config.yaml
model: "sound classifier"
dataset: "acted Russian speech (Dusha)"
train_examples: 26041
n_mels: 64
hop_length: 320
input: "log_mel"
spec_augment: true
win_length: 400
targets: ["emotion"]
num_classes: 4
arch: "resnet"
norm: "batchnorm"
activation: "silu"
drop_path: 0.05
depths: [2, 4, 2]
kernel_size: 3
stem: "deep"
avg_pool_shortcut: false
widths: [48, 80, 144]
loss: "cross_entropy"
init: "kaiming_normal"
residual_init: "none"
optimizer: "soap"
beta2: 0.999
lr: 0.0018
beta1: 0.95
shampoo_beta: 0.95
eps: 1e-08
precondition_frequency: 20
max_precond_dim: 1024
merge_dims: false
one_sided: false
adamw_lr_other_params: 0.0016
grad_clip: 1.0
ema_decay: 0.995
steps: 15900
batch_size: 128
epochs: 78.2
lr_schedule: "constant"
warmup_steps: 790
weight_decay: 0.1
adamw_weight_decay_other_params: 0.01
Rows from block 2 of a small sound classifier, named by matrix and row number. Rows with one number belong to one channel. Each number is 128 + 32 x the weight over its row's rms, rounded and kept within 0 to 255. All counts start at 0. Numbers have three digits each.
After each channel's rows are labels from the 100 clips, of 14976, where the channel reaches its highest value: "strongest on" is what is common among them. Only what is clearly more common there than usual is listed. The data: acted Russian speech (Dusha). In brackets: how many of the 100.
# convs0: first 3x3 conv, stride 2 (model.blocks.2.convs.0.weight, 80x48x3x3, each kernel summed), inputs 0-47
# convs1: second 3x3 conv (model.blocks.2.convs.1.weight, 80x80x3x3, transposed, each kernel summed), outputs 0-79

convs0.79:140163132125104133123078130117145100113099135205108070130112080156141120144140159148142084193115069085143159143114082107130133110078115155051089
convs1.79:130104198132188074137098175138162091088099128104129126185170099187163102096098090111119141137103094120139142107161110114129128137129100133144168114119182151137104169097116119096047070143102109138118165095168141177115150193160081093074148124
strongest on: emotion: positive (48)

convs0.63:176098110130182138092132088120193158146112100146082151104147159131117162114134130170116143147173114187064105159098124150063186105111093111145167
convs1.63:150133141113146129050164189145172116133145134166124103073126158191135129206145116126110121169157162107167135087130185137168132073105148189138185117121158142164133082089107131141179104116098133144142080155123120174115054181155151139122135121
strongest on: emotion: angry (48)

convs0.52:134114106092131130171134155098145063133107072129094179119102159198116145094155094088093190139122131159156160170153174095079150107145102139090148
convs1.52:168141153104126099117137144163173142147179097112066153111123112121105089135057078106098114144094154181155087173131167133059119058164151081142154185123140095183163107123164105140138087105127138109115150164151085127090106099092143101117094068
strongest on: emotion: angry (54)

convs0.69:141161084159159096118171107109100089150089087158135019143092119159183087089100112137147098154097116137107163137139115163153141122115106092081138
convs1.69:176126101130158122159109105080089148147143112158138159125111166137133182202179158165133100070129103122192150050151142151076094121126127140164157123153073098110103112146165123168161141117159116183132142135089162078061142111176070126124125137
strongest on: emotion: positive (48)

convs0.33:092137079142145088115137129180129056153099153183095086095103170159118171116123123107128135145213176158134151091140081167133108146155103155125159
convs1.33:058118158184108165130077141101126095107114169126131179123122149129123163143137125124110136100182156027117098125119166209165133166151107144128098099134068135131117147128128102115144171181128122093148099147148192113107107158149214165127144097
strongest on: emotion: positive (51)

convs0.3:053095134145081196139117155124178112146089132120091103133135156121158087111174119151116164117104155155101133177088062093126064111094122135149096
convs1.3:119114096100154152138138154113119106109109161106063163089102124092062100139161114152056054097070136154152072131126112146100141120114138146085104120150185110137133104200131100147149121160152140164143084098126181102099141064124148093086139196
strongest on: emotion: positive (52); emotion: angry (39)

convs0.24:134122164136104132155098150087087118124083112114176097124063114129215148148115205103114148123132124093089110106098105164085128101084177138144173
convs1.24:131118047187121170137125096107158095099107090148086148119096116115089096122150140084161096168182124086120129116080081130049102112146092192157160199134148136130207133101153116111105113126152196148095156114116127169149131138124131100155127157
strongest on: emotion: positive (48)

convs0.18:099113080088140089091156108106136171166108078090189143104080115119107091193110146123137143116133113152137186067119087137095089150160158166153157
convs1.18:118106098130091105115155114175138145093090115098118089053099148105123137065077133115127070146175107154102122129178117130151126119153105081077151116083098090076160099173119185102114113109133143133165127124223170121112115143107104164173063117
strongest on: emotion: positive (39)

convs0.23:074183121166145139177090131124143082143176084101068107100155153097159149099121088138159132199126123072179099115080121160114137115117138119159157
convs1.23:140107186121123096164124119095091119127130101100099111085096088126166114133140134142097114148071048119118155131128122151182129113086088139130094152130145126173122172112199073081074100114191148162126163061158114109128122093140159137095173204
strongest on: emotion: angry (50); emotion: positive (40)

convs0.32:089132137089129141134170107144134140106204147173088168159161123140124152061209103099094121136150043117178125121119090130136142141145094141102133
convs1.32:089142111164090116112141125111098126117161186081086092157124114139176085126170141118144082106086081141094095120168123148166106183116143085066100070151109119174068108104068120113138072156099091103114128116141110178149120124097124141058168082
strongest on: emotion: angry (41)

convs0.43:096172095115114132125104172156145080143134131147120159116145077192160076099112114147132143172169075062166135145078155171117131128078156167159158
convs1.43:135097104058105179129155113157106161095076146149101096093152100087146152085087104140085110113106101141129089128159060091136081168096141163147116134182150091145103134113102114116110125142121113127114134152135112245124091129058112166124158077
strongest on: emotion: positive (71)

convs0.39:115131074122165142169134109060143183184103180109170118122110140129103096095100157139079113074123110102161141105121077060129141141129148095083164
convs1.39:154129133167097189085128112103138138137149142121081152124110094144112143114116116107156134093200130125138175132141045184109086114122139133107111110128113122162173125128130091158105174164072094221147070162101152127051174170130149140138111079
strongest on: emotion: positive (57)

convs0.27:190089138097093078136170152063100113126095094116137129091116119150147148133095113083102202138127165125062108125104157179151165121104147088095102
convs1.27:154112073113152114091103099158103073129104094111115057105127163159130156152171160138123114178072111051109168122126109128147162111129119048136117143153107107188085112069139144153081098084076141165143119140179099080121141125101092139144126178
strongest on: emotion: angry (39)

convs0.41:101137144126142150132097112165109135182104136133075077129121140089107097046108126168121106074105109140171118139121100104067092152146199111101188
convs1.41:136142129059113164129161109174130098152115207124104056139090088095175105136099098113080169149146175090101096091122121154191181092139118182176109153192095150125166130126156101107187128159102149169140113114126101095134121170125135120128090115
strongest on: emotion: positive (62)

convs0.72:091081102158133077116096112203144200097138078143096082139092103098087186128115159092122154122160129119104160133115116154129072126157136117142179
convs1.72:181115138136087113122161110143129135161120151134209137120124102109117190160120085131058126127115056159068134179179132138182099136120106113113203109162120123106070100163181190132135132088108124179110124101171145108152147115102076133160114120
strongest on: emotion: positive (62)

convs0.31:077099121112141076139121090143103158097077118148098100124084137132129171173095148145102152104143099118101146182062126149101104158095205133118196
convs1.31:083133137118153160089124157176154130118169169120163115154108149155105137129194117135141149099129132122145114107212156125138109146080148189150136088144178123106071110100166115168116154188147169176111133107117140175091190111128098092086170046
strongest on: emotion: positive (81)

convs0.65:127087041061086113107131088126150136180104123126151114140153138130142151142134102211100117122139129103115115180071089113146175177087141139134157
convs1.65:152136152196130144209129170148117099124048130116111165144136125115089141152104131105210097112163099156116161126117192129091195125117118154111144159120186141137104081080150127111130110098100113159118151159158183110143136176103131106153201094
strongest on: emotion: positive (52)

convs0.68:120069125097119073120112134145119155175103139167148111153155095111122184136160105239140086106127140092116081120120082117126141149069161122149153
convs1.68:128129159153108197188175180155135136105159173128140161118119158077136156118135112157163126147152148128126154140180158127115149097114084172153151132175123153094121143136096190102150122205137171132162202102056095139148178118094090109132160079
strongest on: emotion: positive (43)

convs0.62:082147171102143126180171078095142133149091139140123122138060180152168128132121141130123160175131133128037090148092116138086161142093164103137176
convs1.62:171097110172194108121159169164148151141126189124119152121104147167125109181176114145148108130104177123089125137162112142080149072123152141155113119150172116129166126053186140153165080137157145097103100156093141207181168133122124098145093073
strongest on: emotion: angry (58)

convs0.59:131121118127141161179125128064069112172162215158094107164176091118104088146147129152127140078104122175161167113113141145166119137139076126097091
convs1.59:095156073158139071144086146130089154140154158215130137159112182144072109093120119144106080135063096134113106101099109118168115165152115144162107103119059174130172182135162138158084083172132122113169074164153133118118166099112118115140137173
strongest on: emotion: positive (44)

convs0.1:122138148066108112126145107142103105096110119158153169139175059112149083041101139093113119133117108125108138225116082115138144169096155135111152
convs1.1:099093089114148149142106081113129100094136123123098185118167121100109111122106121108077174156085123111146095095167100140126145146014164133123142121133083094165125120088141109104118139141145129168135120098042100120203086089179062104129128098
strongest on: emotion: positive (41); emotion: angry (39)

convs0.67:068164133188105117106144134145133119177116132054173097117163102127173126115151089164134126088104145126111112133062093085091108154173095190144139
convs1.67:126152173110167110150128125134052099162087121079124077122128135115130102165156093192090166126195129117099102150106150117114164155106118124065154170122169087136055146192134131100123126106094162137170102126134132092076061122130150071096149107
strongest on: emotion: positive (49)

convs0.48:124118098172136080110130103145104092106136079135114107125117150128158075112176136125082122158146165153056204144108065094193158177141135104126128
convs1.48:133158087151146025098128161088145152141108059085142147114061096073115108144159106128203123088095156113091060109133139120121142153169141111133169136149129116087107142101094129153123138149117170165111084167133152151150071139143141118137067087
strongest on: emotion: positive (49)

convs0.12:155086132143152075079117104148122129158141099151139133127098124123046119170101147167134164109161071123096124074131110157076084135183147198121150
convs1.12:129068119112137081105156115138090121114162117130146133133137164134162116089088115113128100155116156150092073111217120109129075166049130138131146077117134140090108072092124172091097102129117117117083100061196086187134099129149134139065138144
strongest on: emotion: positive (48)

convs0.37:064138167123170118168159076106164124168127149142138170142085123125197146132156163177166105110150123146080098123117092158068142097089106081150152
convs1.37:110106093130169164146099100118106098150170162115090152162130101103101163123178109149095111120165141152112130139136120176124139089112133123125072096165141064099139115133138195140140126096162132039182139112013169137119184109165110153093150135
strongest on: emotion: angry (39)