Rows from block 5 of a small sound classifier, named by matrix and row number. Rows with one number belong to one channel. Each number is 128 + 24 x the weight over its row's rms, rounded and kept within 0 to 255. All counts start at 0. Numbers have three digits each.
After each channel's rows are labels from the 100 clips, of 14976, where the channel reaches its highest value: "strongest on" is what is common among them. Only what is clearly more common there than usual is listed. The data: acted Russian speech (Dusha).
# convs0: first 3x3 conv (model.blocks.5.convs.0.weight, 80x80x3x3, each kernel summed), inputs 0-79
# convs1: second 3x3 conv (model.blocks.5.convs.1.weight, 80x80x3x3, transposed, each kernel summed), outputs 0-79

convs0.68:199115167100153138101100125127107175107106100139086108135133119105127134103149134130100127148121106131076104095173084100128127139136119117166109149159160121111125166112114115096134133105113143142164156095089144130123134111145155137100151116
convs1.68:137094135081095107123147108152145120143116099161169119107107112093168111094153150131130099132136152116131129113145139082097121137149170111106096099083120139098078111131143110183127150145138111174143116106171116165131131151134100119139124127
strongest on: emotion: positive

convs0.21:123099079140123117128145119125135118143110106067118132104158160144123146157093155111097113125145110106127094160087178089125082128148113120157153130093126140157120100152167148116125131148095150102161101151117126107087105125138163102126150109
convs1.21:112088111121142095123148179143117109107167107111132168099155131106143169147114110114073150131109114131132098121129137152077132144168120134154176112177120105158087116122154104145116143172132132128113096128144135143121127117073151130124156119
strongest on: emotion: positive

convs0.35:162147127116164120159155171155120114127161123146104119131130093103119174115090070110113127109115134117096105120152105086144082117145124132096158161176120137164116094152126125147128160135094131161136139110132123157119101095135152144158129086
convs1.35:120107109131117167102061136147130098159157112157088143131150129117102118108112108070129112099116129114112112082146119096111104136096120164130123118131106113088108104107118156097138139122090077133131107110126143103116100116109113077114097153
strongest on: emotion: positive

convs0.51:125073109105129143147108145084128101130126118089120121102112160134088138116126110141142103102117134081101112129120088122095059141105093142128103100092083116146142126139145114121145116152118136115119111123120154122128131107126120123134177051
convs1.51:134177124137145140151133157145114144163128150137074097116130141114118125170128149116098137167106163094128141108180137115152098154142092147151118156177099121103155107101130101175150148137089155115121131106107104134105085104121133128094139135
strongest on: emotion: positive

convs0.40:124076132129073135120119128122160150156099102088146138119159080103102112100142098106090157150157123127098136124091147133124154115114120122112137145125101177134130118097146090113119124165167115153124179107143177127123137115098140114097148144
convs1.40:156102127129108130145078143147101130143095128117128102118110159093102102141132152146130141112147119120119142145141111148117113176113139086089158144109142135220142133106100135137142126117118135105130120076112100106117084183122109128125089126
strongest on: emotion: positive

convs0.60:108121099094130068135088106133129131139115126175125127133140163097109103113127103129099076128121082139128105107148130149105126113173102129125102153142132130123128103166115101170150162138176133142147090165110089147132157092116148103143128154
convs1.60:112118133143150121089126182121179115168088112176121095114127122096119111144142094112112140120174124155103116115105125078130105127119134115126147149141094139125094123175146174112128153163127108119138101108140147144084156124095109107090132150
strongest on: emotion: positive

convs0.28:137125124103126146141076136074163100081117127143091087100109108131179136130118097134157089157154136139119137139158127151131130111128173086109164102149107156141123123123092115105115111092106107142120142134114128191135149117114091127104136116
convs1.28:106098153109185088143116103140132100143130114149102115106124111111148142120127110117167126093123120142117093137153081109151133128127101198125107128115106168163107132124143162130129112118147089146124191159164128108137141107113154091118095133
strongest on: emotion: positive

convs0.31:106106088172101130159090096111112147135133130091125107115129140169121107118126122137138061107164144102114148109150107099105121168144099120135155147126091100101191148122166143108101113160109116159101121146128131117116137133113116116149107085
convs1.31:125103140138133137103187132169107121118142130116164070105147110140112144079102085081077110134101128119099113114117121122118110103133150112134133154105110166125161129127129114174081118148119141151104128124159098113139118106116136147086102089
strongest on: emotion: positive

convs0.24:111128112114123123131094110104167182126110133138115179093123117153126108186127124146144114112174115156131105138139182106093084138109117143123130158135135134132148131075094111148135129109117093144102107168119159120088150096110154106111102136
convs1.24:099075168133133104134120149115148126107112120143106144143136151090130117146165139129132162111205173145147098160164095132133134068136139148145125128112101135159149157132152140133122122155101125102124139180125142132113129110159097115155118090
strongest on: emotion: positive

convs0.44:122095129108131141142105158130106108133131154089174147067110158117114124103130124107170115129086156117151124140121086109151111106150105188131126127169140137132121143132179111149109140140126151096104115168165155126154107087101122124097106114
convs1.44:178114121142111111134136143152136099163110140084117169111123135133118116083159103099124067164138160113125093080164154127129110112091117136165133077130121130110141129129118123130141065119083132144169129125119135133127119125158082121123141132
strongest on: emotion: positive

convs0.52:105084115144121103136162110130148156107100171103084121121074116174109145112115127113162099154144143123136148135169146128125109108115102131119163133116109115075120080157145134101128133128121113130126132108130129165159105120102080147174083124
convs1.52:122135136116109099135117118130147111118125112149075135137125137145123121119119118115091112116160108103106107124124155115173147079129145080148135095104127120126149126124123182068120096096115169123090158106171163115147142073100107126133084128
strongest on: emotion: positive

convs0.25:092105136132125147081093156144155135138136166126103138110102142167123137145119140112097140121135119126141156086115136120162105085134112137117132136100124115123128179117132128113078121136088160172128075140128154089104159110143084084085139134
convs1.25:136120200121173150146128142178145105124159106119178107125095091096120144160133119131140134158130106147119129116145155156144157110114123091164100155096106163138130132106140110115113107127143148185107138160181130160120134115119128124128107108
strongest on: emotion: positive

convs0.16:139081105105099082173153161110146163124131185142113132118087170102123125121141108076178117108139131132119132169133126115135109107148124124123158111110093169114126152109155117122158136105172144159126111118102102132137122107127091104113103141
convs1.16:093144117141156097112120161089120114127156157167099121141132114132164176129131119149100121148108105144109115152148133123156114101135115112188108144144135168107209147136139112104139152148137130119140147122138116101159115069140134112159156150
strongest on: emotion: positive

convs0.37:135101133110157148083127117159121105105156143139153113109102123090105096104109115095159106133127132136112146146120117126119153081157119127117154136112128108115212150150122092111128099118118131106096098111094172174097108147111082140123114131
convs1.37:126126122127082120132150130162123100152098123087134114092112116115144135100175090116148118170133096131097165129137138072083067112146102160124152113122141132093134130113157140154149103143139102110128105118128145115192147117123104153116152125
strongest on: emotion: positive

convs0.73:131114152101165129156135082170133129167106157162127147157095107115112146089127113145168087130137096150120150162145087138093136086106164108105104117109139167117120129173124124080106107117128132149143142101131167097159114115133110119125111141
convs1.73:145136132087089128160122109088115122093103145123160103115093131073128099098112146142117118109156107124161112116139106118144144079078113109136118100059131125100123110136114116100125106095114126094129148130148164140169136101119111106130100163
strongest on: emotion: positive

convs0.22:149151200099107107129135139143134146110141153092121103136143111127121117066154120114139156154118122114121090122112102085114135126109133128103145130113119123110159119105133166126128132177104104144149158147142140138098107088120123138133139218
convs1.22:116102131167142146119179101124095101128100091121135121107123122144129156071082145115090115110097121125093085111129138106154128134119096106096122169109142108132131113141080115097132102107130102153159119116135122131116103101139143162103136063
strongest on: emotion: positive

convs0.47:149116101156168110121109109125120184145111144125119183102111142101124139106117093141111112117134111143134099115142164138122123085139124176062090095127072131117116111147131115122134135187100087119122126105135127134122157150093116118119151146
convs1.47:115110126122089099158117148124147125065122079137136136133118164098187139101101130130078068146101166126150128124156156116083124171126129111128166121127120122157125140146116134120110130154097145095143129128150124175138115163128153114112135106
strongest on: emotion: positive

convs0.43:084095100115066158160119145108168119122148156158171089153157126121123082104123107112129114172125168118142123089107146157138117122121115107118151118163134109095083123139115140142164130134118090149128144130165145093143107147103126147116113104
convs1.43:136180152130100138151077139155090134181089122138103128138121134127158137094127109148144151115090113110094103152149145128110116135183132108089118128124118120155117113116088137121100119144156113096101168105156110115153181111109151140094142126
strongest on: emotion: positive

convs0.34:138108135098081108128122131095134092139095134131151165123142143124173143101110117099131113125163128164143112082161115119123091151111128070114152137146140106069117124108163165111140092135110128095104113109126166147123112148130165110131138175
convs1.34:084148098126142100117105152107113082084169133119113106105122103121147115127129106125109120127106140108133069118102121151130087119119126128082122146132110153097141110148125115125144119125098084114136097153153092123077117096186097164111139101
strongest on: emotion: positive

convs0.26:126109099151120125165120109125097120093142175106149149127106133170181140156120166119121111119098107111111170110161139159159121122156091090163113125105113125116150151130086073145153130120118143146142104135102109149128144134099087118139176115
convs1.26:115156125130143172090159120149098152137176117131135124127119168167114086120162117144162133142109096138114122116127122114131134167130151134136141115113102159131130130099140152074133096135136112105164126118209083097109097091156135124121143117
strongest on: emotion: positive

convs0.74:121093176141191094126158156108144111148130192151105126100148147108147133110128137122097134145168099130133128104085133092145092102149139118100126114109132131148139134154154107125128125145158141148158139143083098134169125085154122108118116093
convs1.74:138139143098144105181107136120127076142133190174142137115131159161119117141136112105127139171140115111149159123136121165142143119101117131135073140107134167140151144134140133119070100152156158147154116115138120153116107098187151126158133135
strongest on: emotion: positive

convs0.58:075113082103128144160133109111143157133144106140082165108101144131115126082162111110160174126129111133142107130168121147101140102152136081096156102136112134117132142087079136109145129159118145115098156109142123150143136145125075121145139159
convs1.58:118103116124156135079154111154126103092142106086110145102117087127122137113117127100109142143124145128120124127092128124103136131121140110135091136164096186179129120130087140152101136108124122106084134076112076122147112109161097168097153129
strongest on: emotion: positive

convs0.53:137119139164131103087152146099133117170117102120136136152119138095107092154204117141166148124113152071153127086153116139109147093127157151102141129136131079122162131117121147142122133093136107083125113102124133166125091110115140148119107142
convs1.53:135174134131118165118095135140153114147173140108108148087117135106108097102151111129156113150134154135128152128125172132097143091096167100152106103104088120121108113099111158138111105128137145103113187106088136183133111135112116104135171132
strongest on: emotion: angry