{"model": "sound classifier", "train_examples": 26041, "win_length": 400, "num_classes": 4, "stem": "deep", "lr": 0.0018, "steps": 15900}
Rows from block 4 of a small sound classifier, named by matrix and row number. Rows with one number belong to one channel. Each number is 500 + 25 x the weight over its row's rms, rounded and kept within 0 to 999. All counts start at 0. Numbers have three digits each.
After each channel's rows are labels from the 100 clips, of 14976, where the channel reaches its highest value: "top examples" is what is common among them. Only what is clearly more common there than usual is listed. The data: acted Russian speech (Dusha).
# convs0: first 3x3 conv (model.blocks.4.convs.0.weight, 80x80x3x3, each kernel summed), inputs 0-79
# convs1: second 3x3 conv (model.blocks.4.convs.1.weight, 80x80x3x3, transposed, each kernel summed), outputs 0-79

convs0.43:482526508484520491523529496503535475472523479466472517471482516546489501487458478462486569498474471527506474470495533479495491484475509489477470489464485496497512475516469450512488464512473479523485441557481497485485503538505531493493518515
convs1.43:523513508508518482518503546474494480477557480511464491502485515459517521575506491505459481539473483469514494523472491486503508520500522482490437473473483492485497511523509460523472489457529489522519457544497530489465503515480503480497480465
top examples: emotion: angry; emotion: positive

convs0.59:507495496496462475496479461468485490485511455504534469487518482511499521499481519461495484534510460494480514471470485472470489536486507512513477467448491498479538457514507482498474551495518511514524492485469517493469505489501440460493445448
convs1.59:494503492488539482453545524546522547497512515510509538513493532556519516496477483507480500520546507520474551499469492487507491502528487545459497501474537468471491468498500543475457552485521485484510518489519493499520503496534483478531488513
top examples: emotion: sad

convs0.47:510533501484459465569521528477493507533530474451537527477447514481528510524519472527488479469541503514466488477493506469515480496472454503483505500476506515503506505466488548500499518506472516494475496445502487460510506480476479508480527501
convs1.47:494500533513457530480563505511483482535533485462521515520531522467498495512533516474513523505465481483483474518535538516540478530510535509477527510554508509498499466498530552531504507532480483505493508476508565536520472509491506502511509512
top examples: emotion: positive

convs0.12:515500460468524532483458533522498509472467499503491482458505539499505495480467470487468473488488498469475521479521468504475487460490491516512491500443526455475538496475489525500486494548471477492488490543482512525522509535516485495479568471
convs1.12:458474474489508501458513535511511501480480506555465485482496500461533477523528493490469485551487521505474503490533492451472498524523478486515526472491494514462478495489538469506495558495478454467479523533491523531509527459524492494486501467
top examples: emotion: positive

convs0.20:501527494448464522516450522525498503458500519525453489487526476473492491457487466488477495522517517472509479497522508476470464492542506505474461519496485455514525479487505481551481506517490504519499547517490489510483454485463526465529509544
convs1.20:495497501496469462475537513499529490524491523518512530468510511485476499483508471477483506504476524477490478488476485450461450469511482501478520537493523475543495498468444471440460490521466491492471522482530490491492442474494517511474505462
top examples: emotion: positive

convs0.56:503485505489500523506472526477474490504501527514502493488500514522519494516449481486472479509475492512478524535526518452548488483521492488491489525497486486468435535495534550491516487515505486555531518490477532487475479452502519505539476572
convs1.56:496474514459500495511499505503512461488480459511488521504443471480511489512512514510472477494474457504474514492475570495509508481492421498462500514492472486548493471520487464466520470493494444499544476524515502493473486524515504468477497490
top examples: emotion: positive

convs0.4:515528565531488495488530515502450499522500445480533482509478485500529496515491500516464482521529483518439520474496475466525514543481486485565496468494477472524517493496492464504517484471462468490502500462509466502486479538503506514482506482
convs1.4:464487471490517510482509501514481492483549516483510483496499473533492448469487444478490502466456466485484524489476551473541473525524545517484483514492477470490493478529466508466474486484510486486491462477489504508486477532525495488542454460
top examples: emotion: sad

convs0.77:535513489493484549492479430513484508498492552485484478474473501472512512508495510511476497512508500522483477460524485504519469521505550512482479516525492508448460483523538503482526495491459494480498517542499524467468462512497544489474498440
convs1.77:495512535468484471491495498520504484514457485550487483484546474469572487449458533502524486492530553544490481551541531495489518484509500511502516492493503497495511491510504508495545517504503458481511508540541525477488478493503496502503456488
top examples: emotion: positive

convs0.74:564446519518471532513494483503489528468484480482472521488472493455483523546485503521526515470476510492446501489545485516497511487504454522487476482500523467512501517493521490455494498515509488525529512501444504463499502533496475497486533445
convs1.74:496503540501476552519479480494480534504511481528481481470432490496493483504509508491478520496507475459486474463481421508477498486513461458523537493505517500499503507476517468525527481495518533538528543519512481493533502495491523463526522532
top examples: emotion: positive

convs0.16:471494462510479532490432546458510485503486496490464467483486503531448501520502514525498476503478558476475502469481537503474531496489546520503496505507534480547509499508506507478482465506464483498456468505465505527475494493494520541472505509
convs1.16:468492544487496487501478493485481501504469472496457486529493468483514493484482456456510488477527530501488498494513471504456535492460557473501475475494470537489505494471538490501454474506492531470464529492489472537446495483484475507508504446
top examples: emotion: positive

convs0.2:550515507526531516510495501532503458487491521481515505508518481504498480530494496517466483503489434467467449477545489513468486502526503522492484512489447486522551501510529473504503524525479498546505474471494540525518533498527497439495516526
convs1.2:512470519522528494518504487525498486502482504499465493454476520494473467462474521539489500504447524519494498490501440506497517567487511482480445489499508535502494491538502466498493502501499504503465496529508546494449487476493490426532504502
top examples: emotion: positive

convs0.14:529464495534500486548522514502506479506469510485491490485545469459469475493497456495524494536470490479488497474507516528452533450471502504441493451481542501508470481504496528521518460487492538496540500481493489479462479481516474474503506488
convs1.14:492465548472521545499482472502474497471494501484488513486453471488529505485528477479512546521502527494483529499475484491509527526495504491473530473515502493547493534470481531472513488460472505490509538513482495512485500497501507432490528581
top examples: emotion: positive

convs0.78:525490462524456446487512488500497500490494528437520528478488508520572489469480501500497489481481489489506505508487494495509475454469509572501566501518486514482483460528521491510505498511472514487489521483516495463488473471465509547502498512
convs1.78:479491502479493463486490507516491487483515480507506472486512525489466543482481500502481513483472536445453510490504574488505461494564505470532533520513485523514441457517521525472509501481519497484483444483520518484499518479504511519486514465
top examples: emotion: positive

convs0.54:499484492508494547486478533521498513502477516505508482491546509500531470471502484511501476442500552536484503468504501483491513473446451491450540469454477500489480538522495468502494481487521506543479521483485483508489495553499546492530480516
convs1.54:532503473493496509485491480518493536480460487461511481499513495438489450491473492518509543475469481506500455489470511481498519563463471515479519477529475492486505494422478498480508500510504471442497506508515486476480524494513496505496447497
top examples: emotion: sad

convs0.51:491500510503492498510501449490556486489494504490526496478519471441478480465519438481485513511489516477513458491480507525456436469472505512501511515481531479514476516469518511509541506551469541525461479513464497503495470501481478518522512498
convs1.51:519493464508491528488462520511483498524493521492511530462525472495495467542502504471463506465456530525509466502475494486496473495527465527494524513504539521549492451448481492490514519547466491500495515480513505466440506491523542512521477476
top examples: emotion: positive

convs0.15:476471476508478516526479505524465500479496448463499538471470521466459487487446495515484526528526461506486521461468504484485502559504495520468494490481443526494490527496485515510468508463494501487488498500526502514462544551512475478495485505
convs1.15:465538507531444496470488505516523479503466456464483488510449492508503513458444521523547492493504450503487512471458493472478503523518458470504507499487525495484501533472491519494503507497513491499466496503494487486503524536463433503489532515
top examples: emotion: sad

convs0.13:504497468484464496505480487556530540467506495508534549470528482484540508486520502526513506479469475514472526448442497496486468477491489488500485469464471538485516501490480513465492478521499527546468529494490509483500501508503455460493481539
convs1.13:532466499508506515503477519524481433474522477437497523494462499463494528514473514460453525517472497524479513512502526510518478487526427499515496511557515497507486514443503472483491482513503513524502473487481470471514504508503451500488496501
top examples: emotion: positive

convs0.38:467487465491525487517495482520503508516494539470494520474517469510457528478472520510491491465502480465520464473473522497523476499470508525475459530493473526528486448496508490529521525537480523526466467497515500537435491498473493461470536483
convs1.38:541470490447479515508469509518489516533474493516449506537518528514493481497488477493456512505496467504496481523528526496501498506470476525527501443506503469564496488478503502521543497469521516546503519446497515537448508501468517509508499470
top examples: emotion: positive

convs0.48:458499444461527452488466449494515504533515507479547510481488504511484439501471495492497490536487461455478516484497487519463489493495480476520502505481529473468478467491488542486536498525506497484479495510489497487468532501459502497515541457
convs1.48:504515515490506470490480506520536538526512482457504485502484524514484520480443505511500476556536493477502449461529549509490493498512452465472517474535495503461541503501496465526480554512487484485480471524524508523502526515490523483463485478
top examples: emotion: positive

convs0.11:512493429482486482537440461475484524497497466467515484520496477490528494523481533484482473461550493511509483531512487531513480473482509516492501501502485482521502463472529547476511516527485530499529528526507532438482476479501520485477510481
convs1.11:510465530524471537496499475477543484521494496494491505522504552495537502497498503514446469502458515507458494511571513470524481537495495521538540510517511528499461472486547508488471486494503500515525528527517514510477494479515522508451478460
top examples: emotion: positive

convs0.72:541488482501490499500509479465499505517487472488497507522490487476485518524520472496519477481509496516529493528545508437487479474523422486524471506498486483473469483507481556484503480502504538492489545541508532465488528500458543499455514473
convs1.72:507459526503543482524514522484524466508485476521460489496522517474576494502513514556519481481507494497512474549506527537517519513525487481547493484502472479526497493515510460489538498495487523482452481486538489511484520459515452508474472500
top examples: emotion: positive

convs0.40:513515491528515467478499499477523478468489469449491494519453493490505517479527469490537503463448488494540478524482536509485494509465480455485544473497497498536457471461479523502524494505521516539506541481444531527485497498474510480513523511
convs1.40:443517485516493499538507487491486518474527514518497487493452490484460513504491541537528497490505461463465455543536492508481482449502489460499466475509499460534492497508518463470501462478483534510506499466493458512472458486500501461487511521
top examples: emotion: positive

convs0.5:516480496533502505494513500495519503518506570513501558491523469466538470523483535490505501510478528467487521528517532480514473478505497483507528468497510502432510490528504523492473482521524474497459501469496507444528514471450465508496464481
convs1.5:484547518436465493536514503495495462472492511513529518518502446486543460480485513474549465466473448493482496493508486489461524508483506496500473493489486454474463491505531508493492466467506518495553500509470468510512478467515472501505495492
top examples: emotion: positive

convs0.9:468487553526486511493470473461477487469533508503446515455518488529475463493512515512498484498474533487555501456500491446500489512510478465496539504482491482464481510504507480490517515486477508492509587478503528481521498484482468495504515493
convs1.9:457503473480466491525509464504485490485496501495489503497454470520481494476479478518518473455524499470506467501527508486468478490487497481506448466498491493506515474528439479527441452512462509524504502499513471504550475434508488480515513480
top examples: emotion: positive

convs0.66:522494479543524493483534498501464486473491511496550504495436528511482507527553482454507461517487508506485496509561443502505478475499519502485500464538493474464513505450525508493476517531514535494512535482541505514482490465481496509503489513
convs1.66:476491491513472511475495476479474499506479512475485512504490455468461464464513471445492467484504510475485489460477489498499481488489451504494498447507490514427478471486488535494488468487494481447476459480514500543510477480528503517478462522
top examples: emotion: angry; emotion: positive

convs0.46:551512528515489466486462459465531501461467517462494478471473461464496509475495512472458517548493529479509515490491511528482535511476507486493479496527495518473482498535459504482469512527485510506498476454502481541463488505532477528468499464
convs1.46:484526465484540491494530492464478483509487492498501498542487459490476487488533525480477494529490549507458533486499491497478541524477532516476519504451498461515499488543499509507471519501496515503561514509520520511509455583488529492485491485
top examples: emotion: angry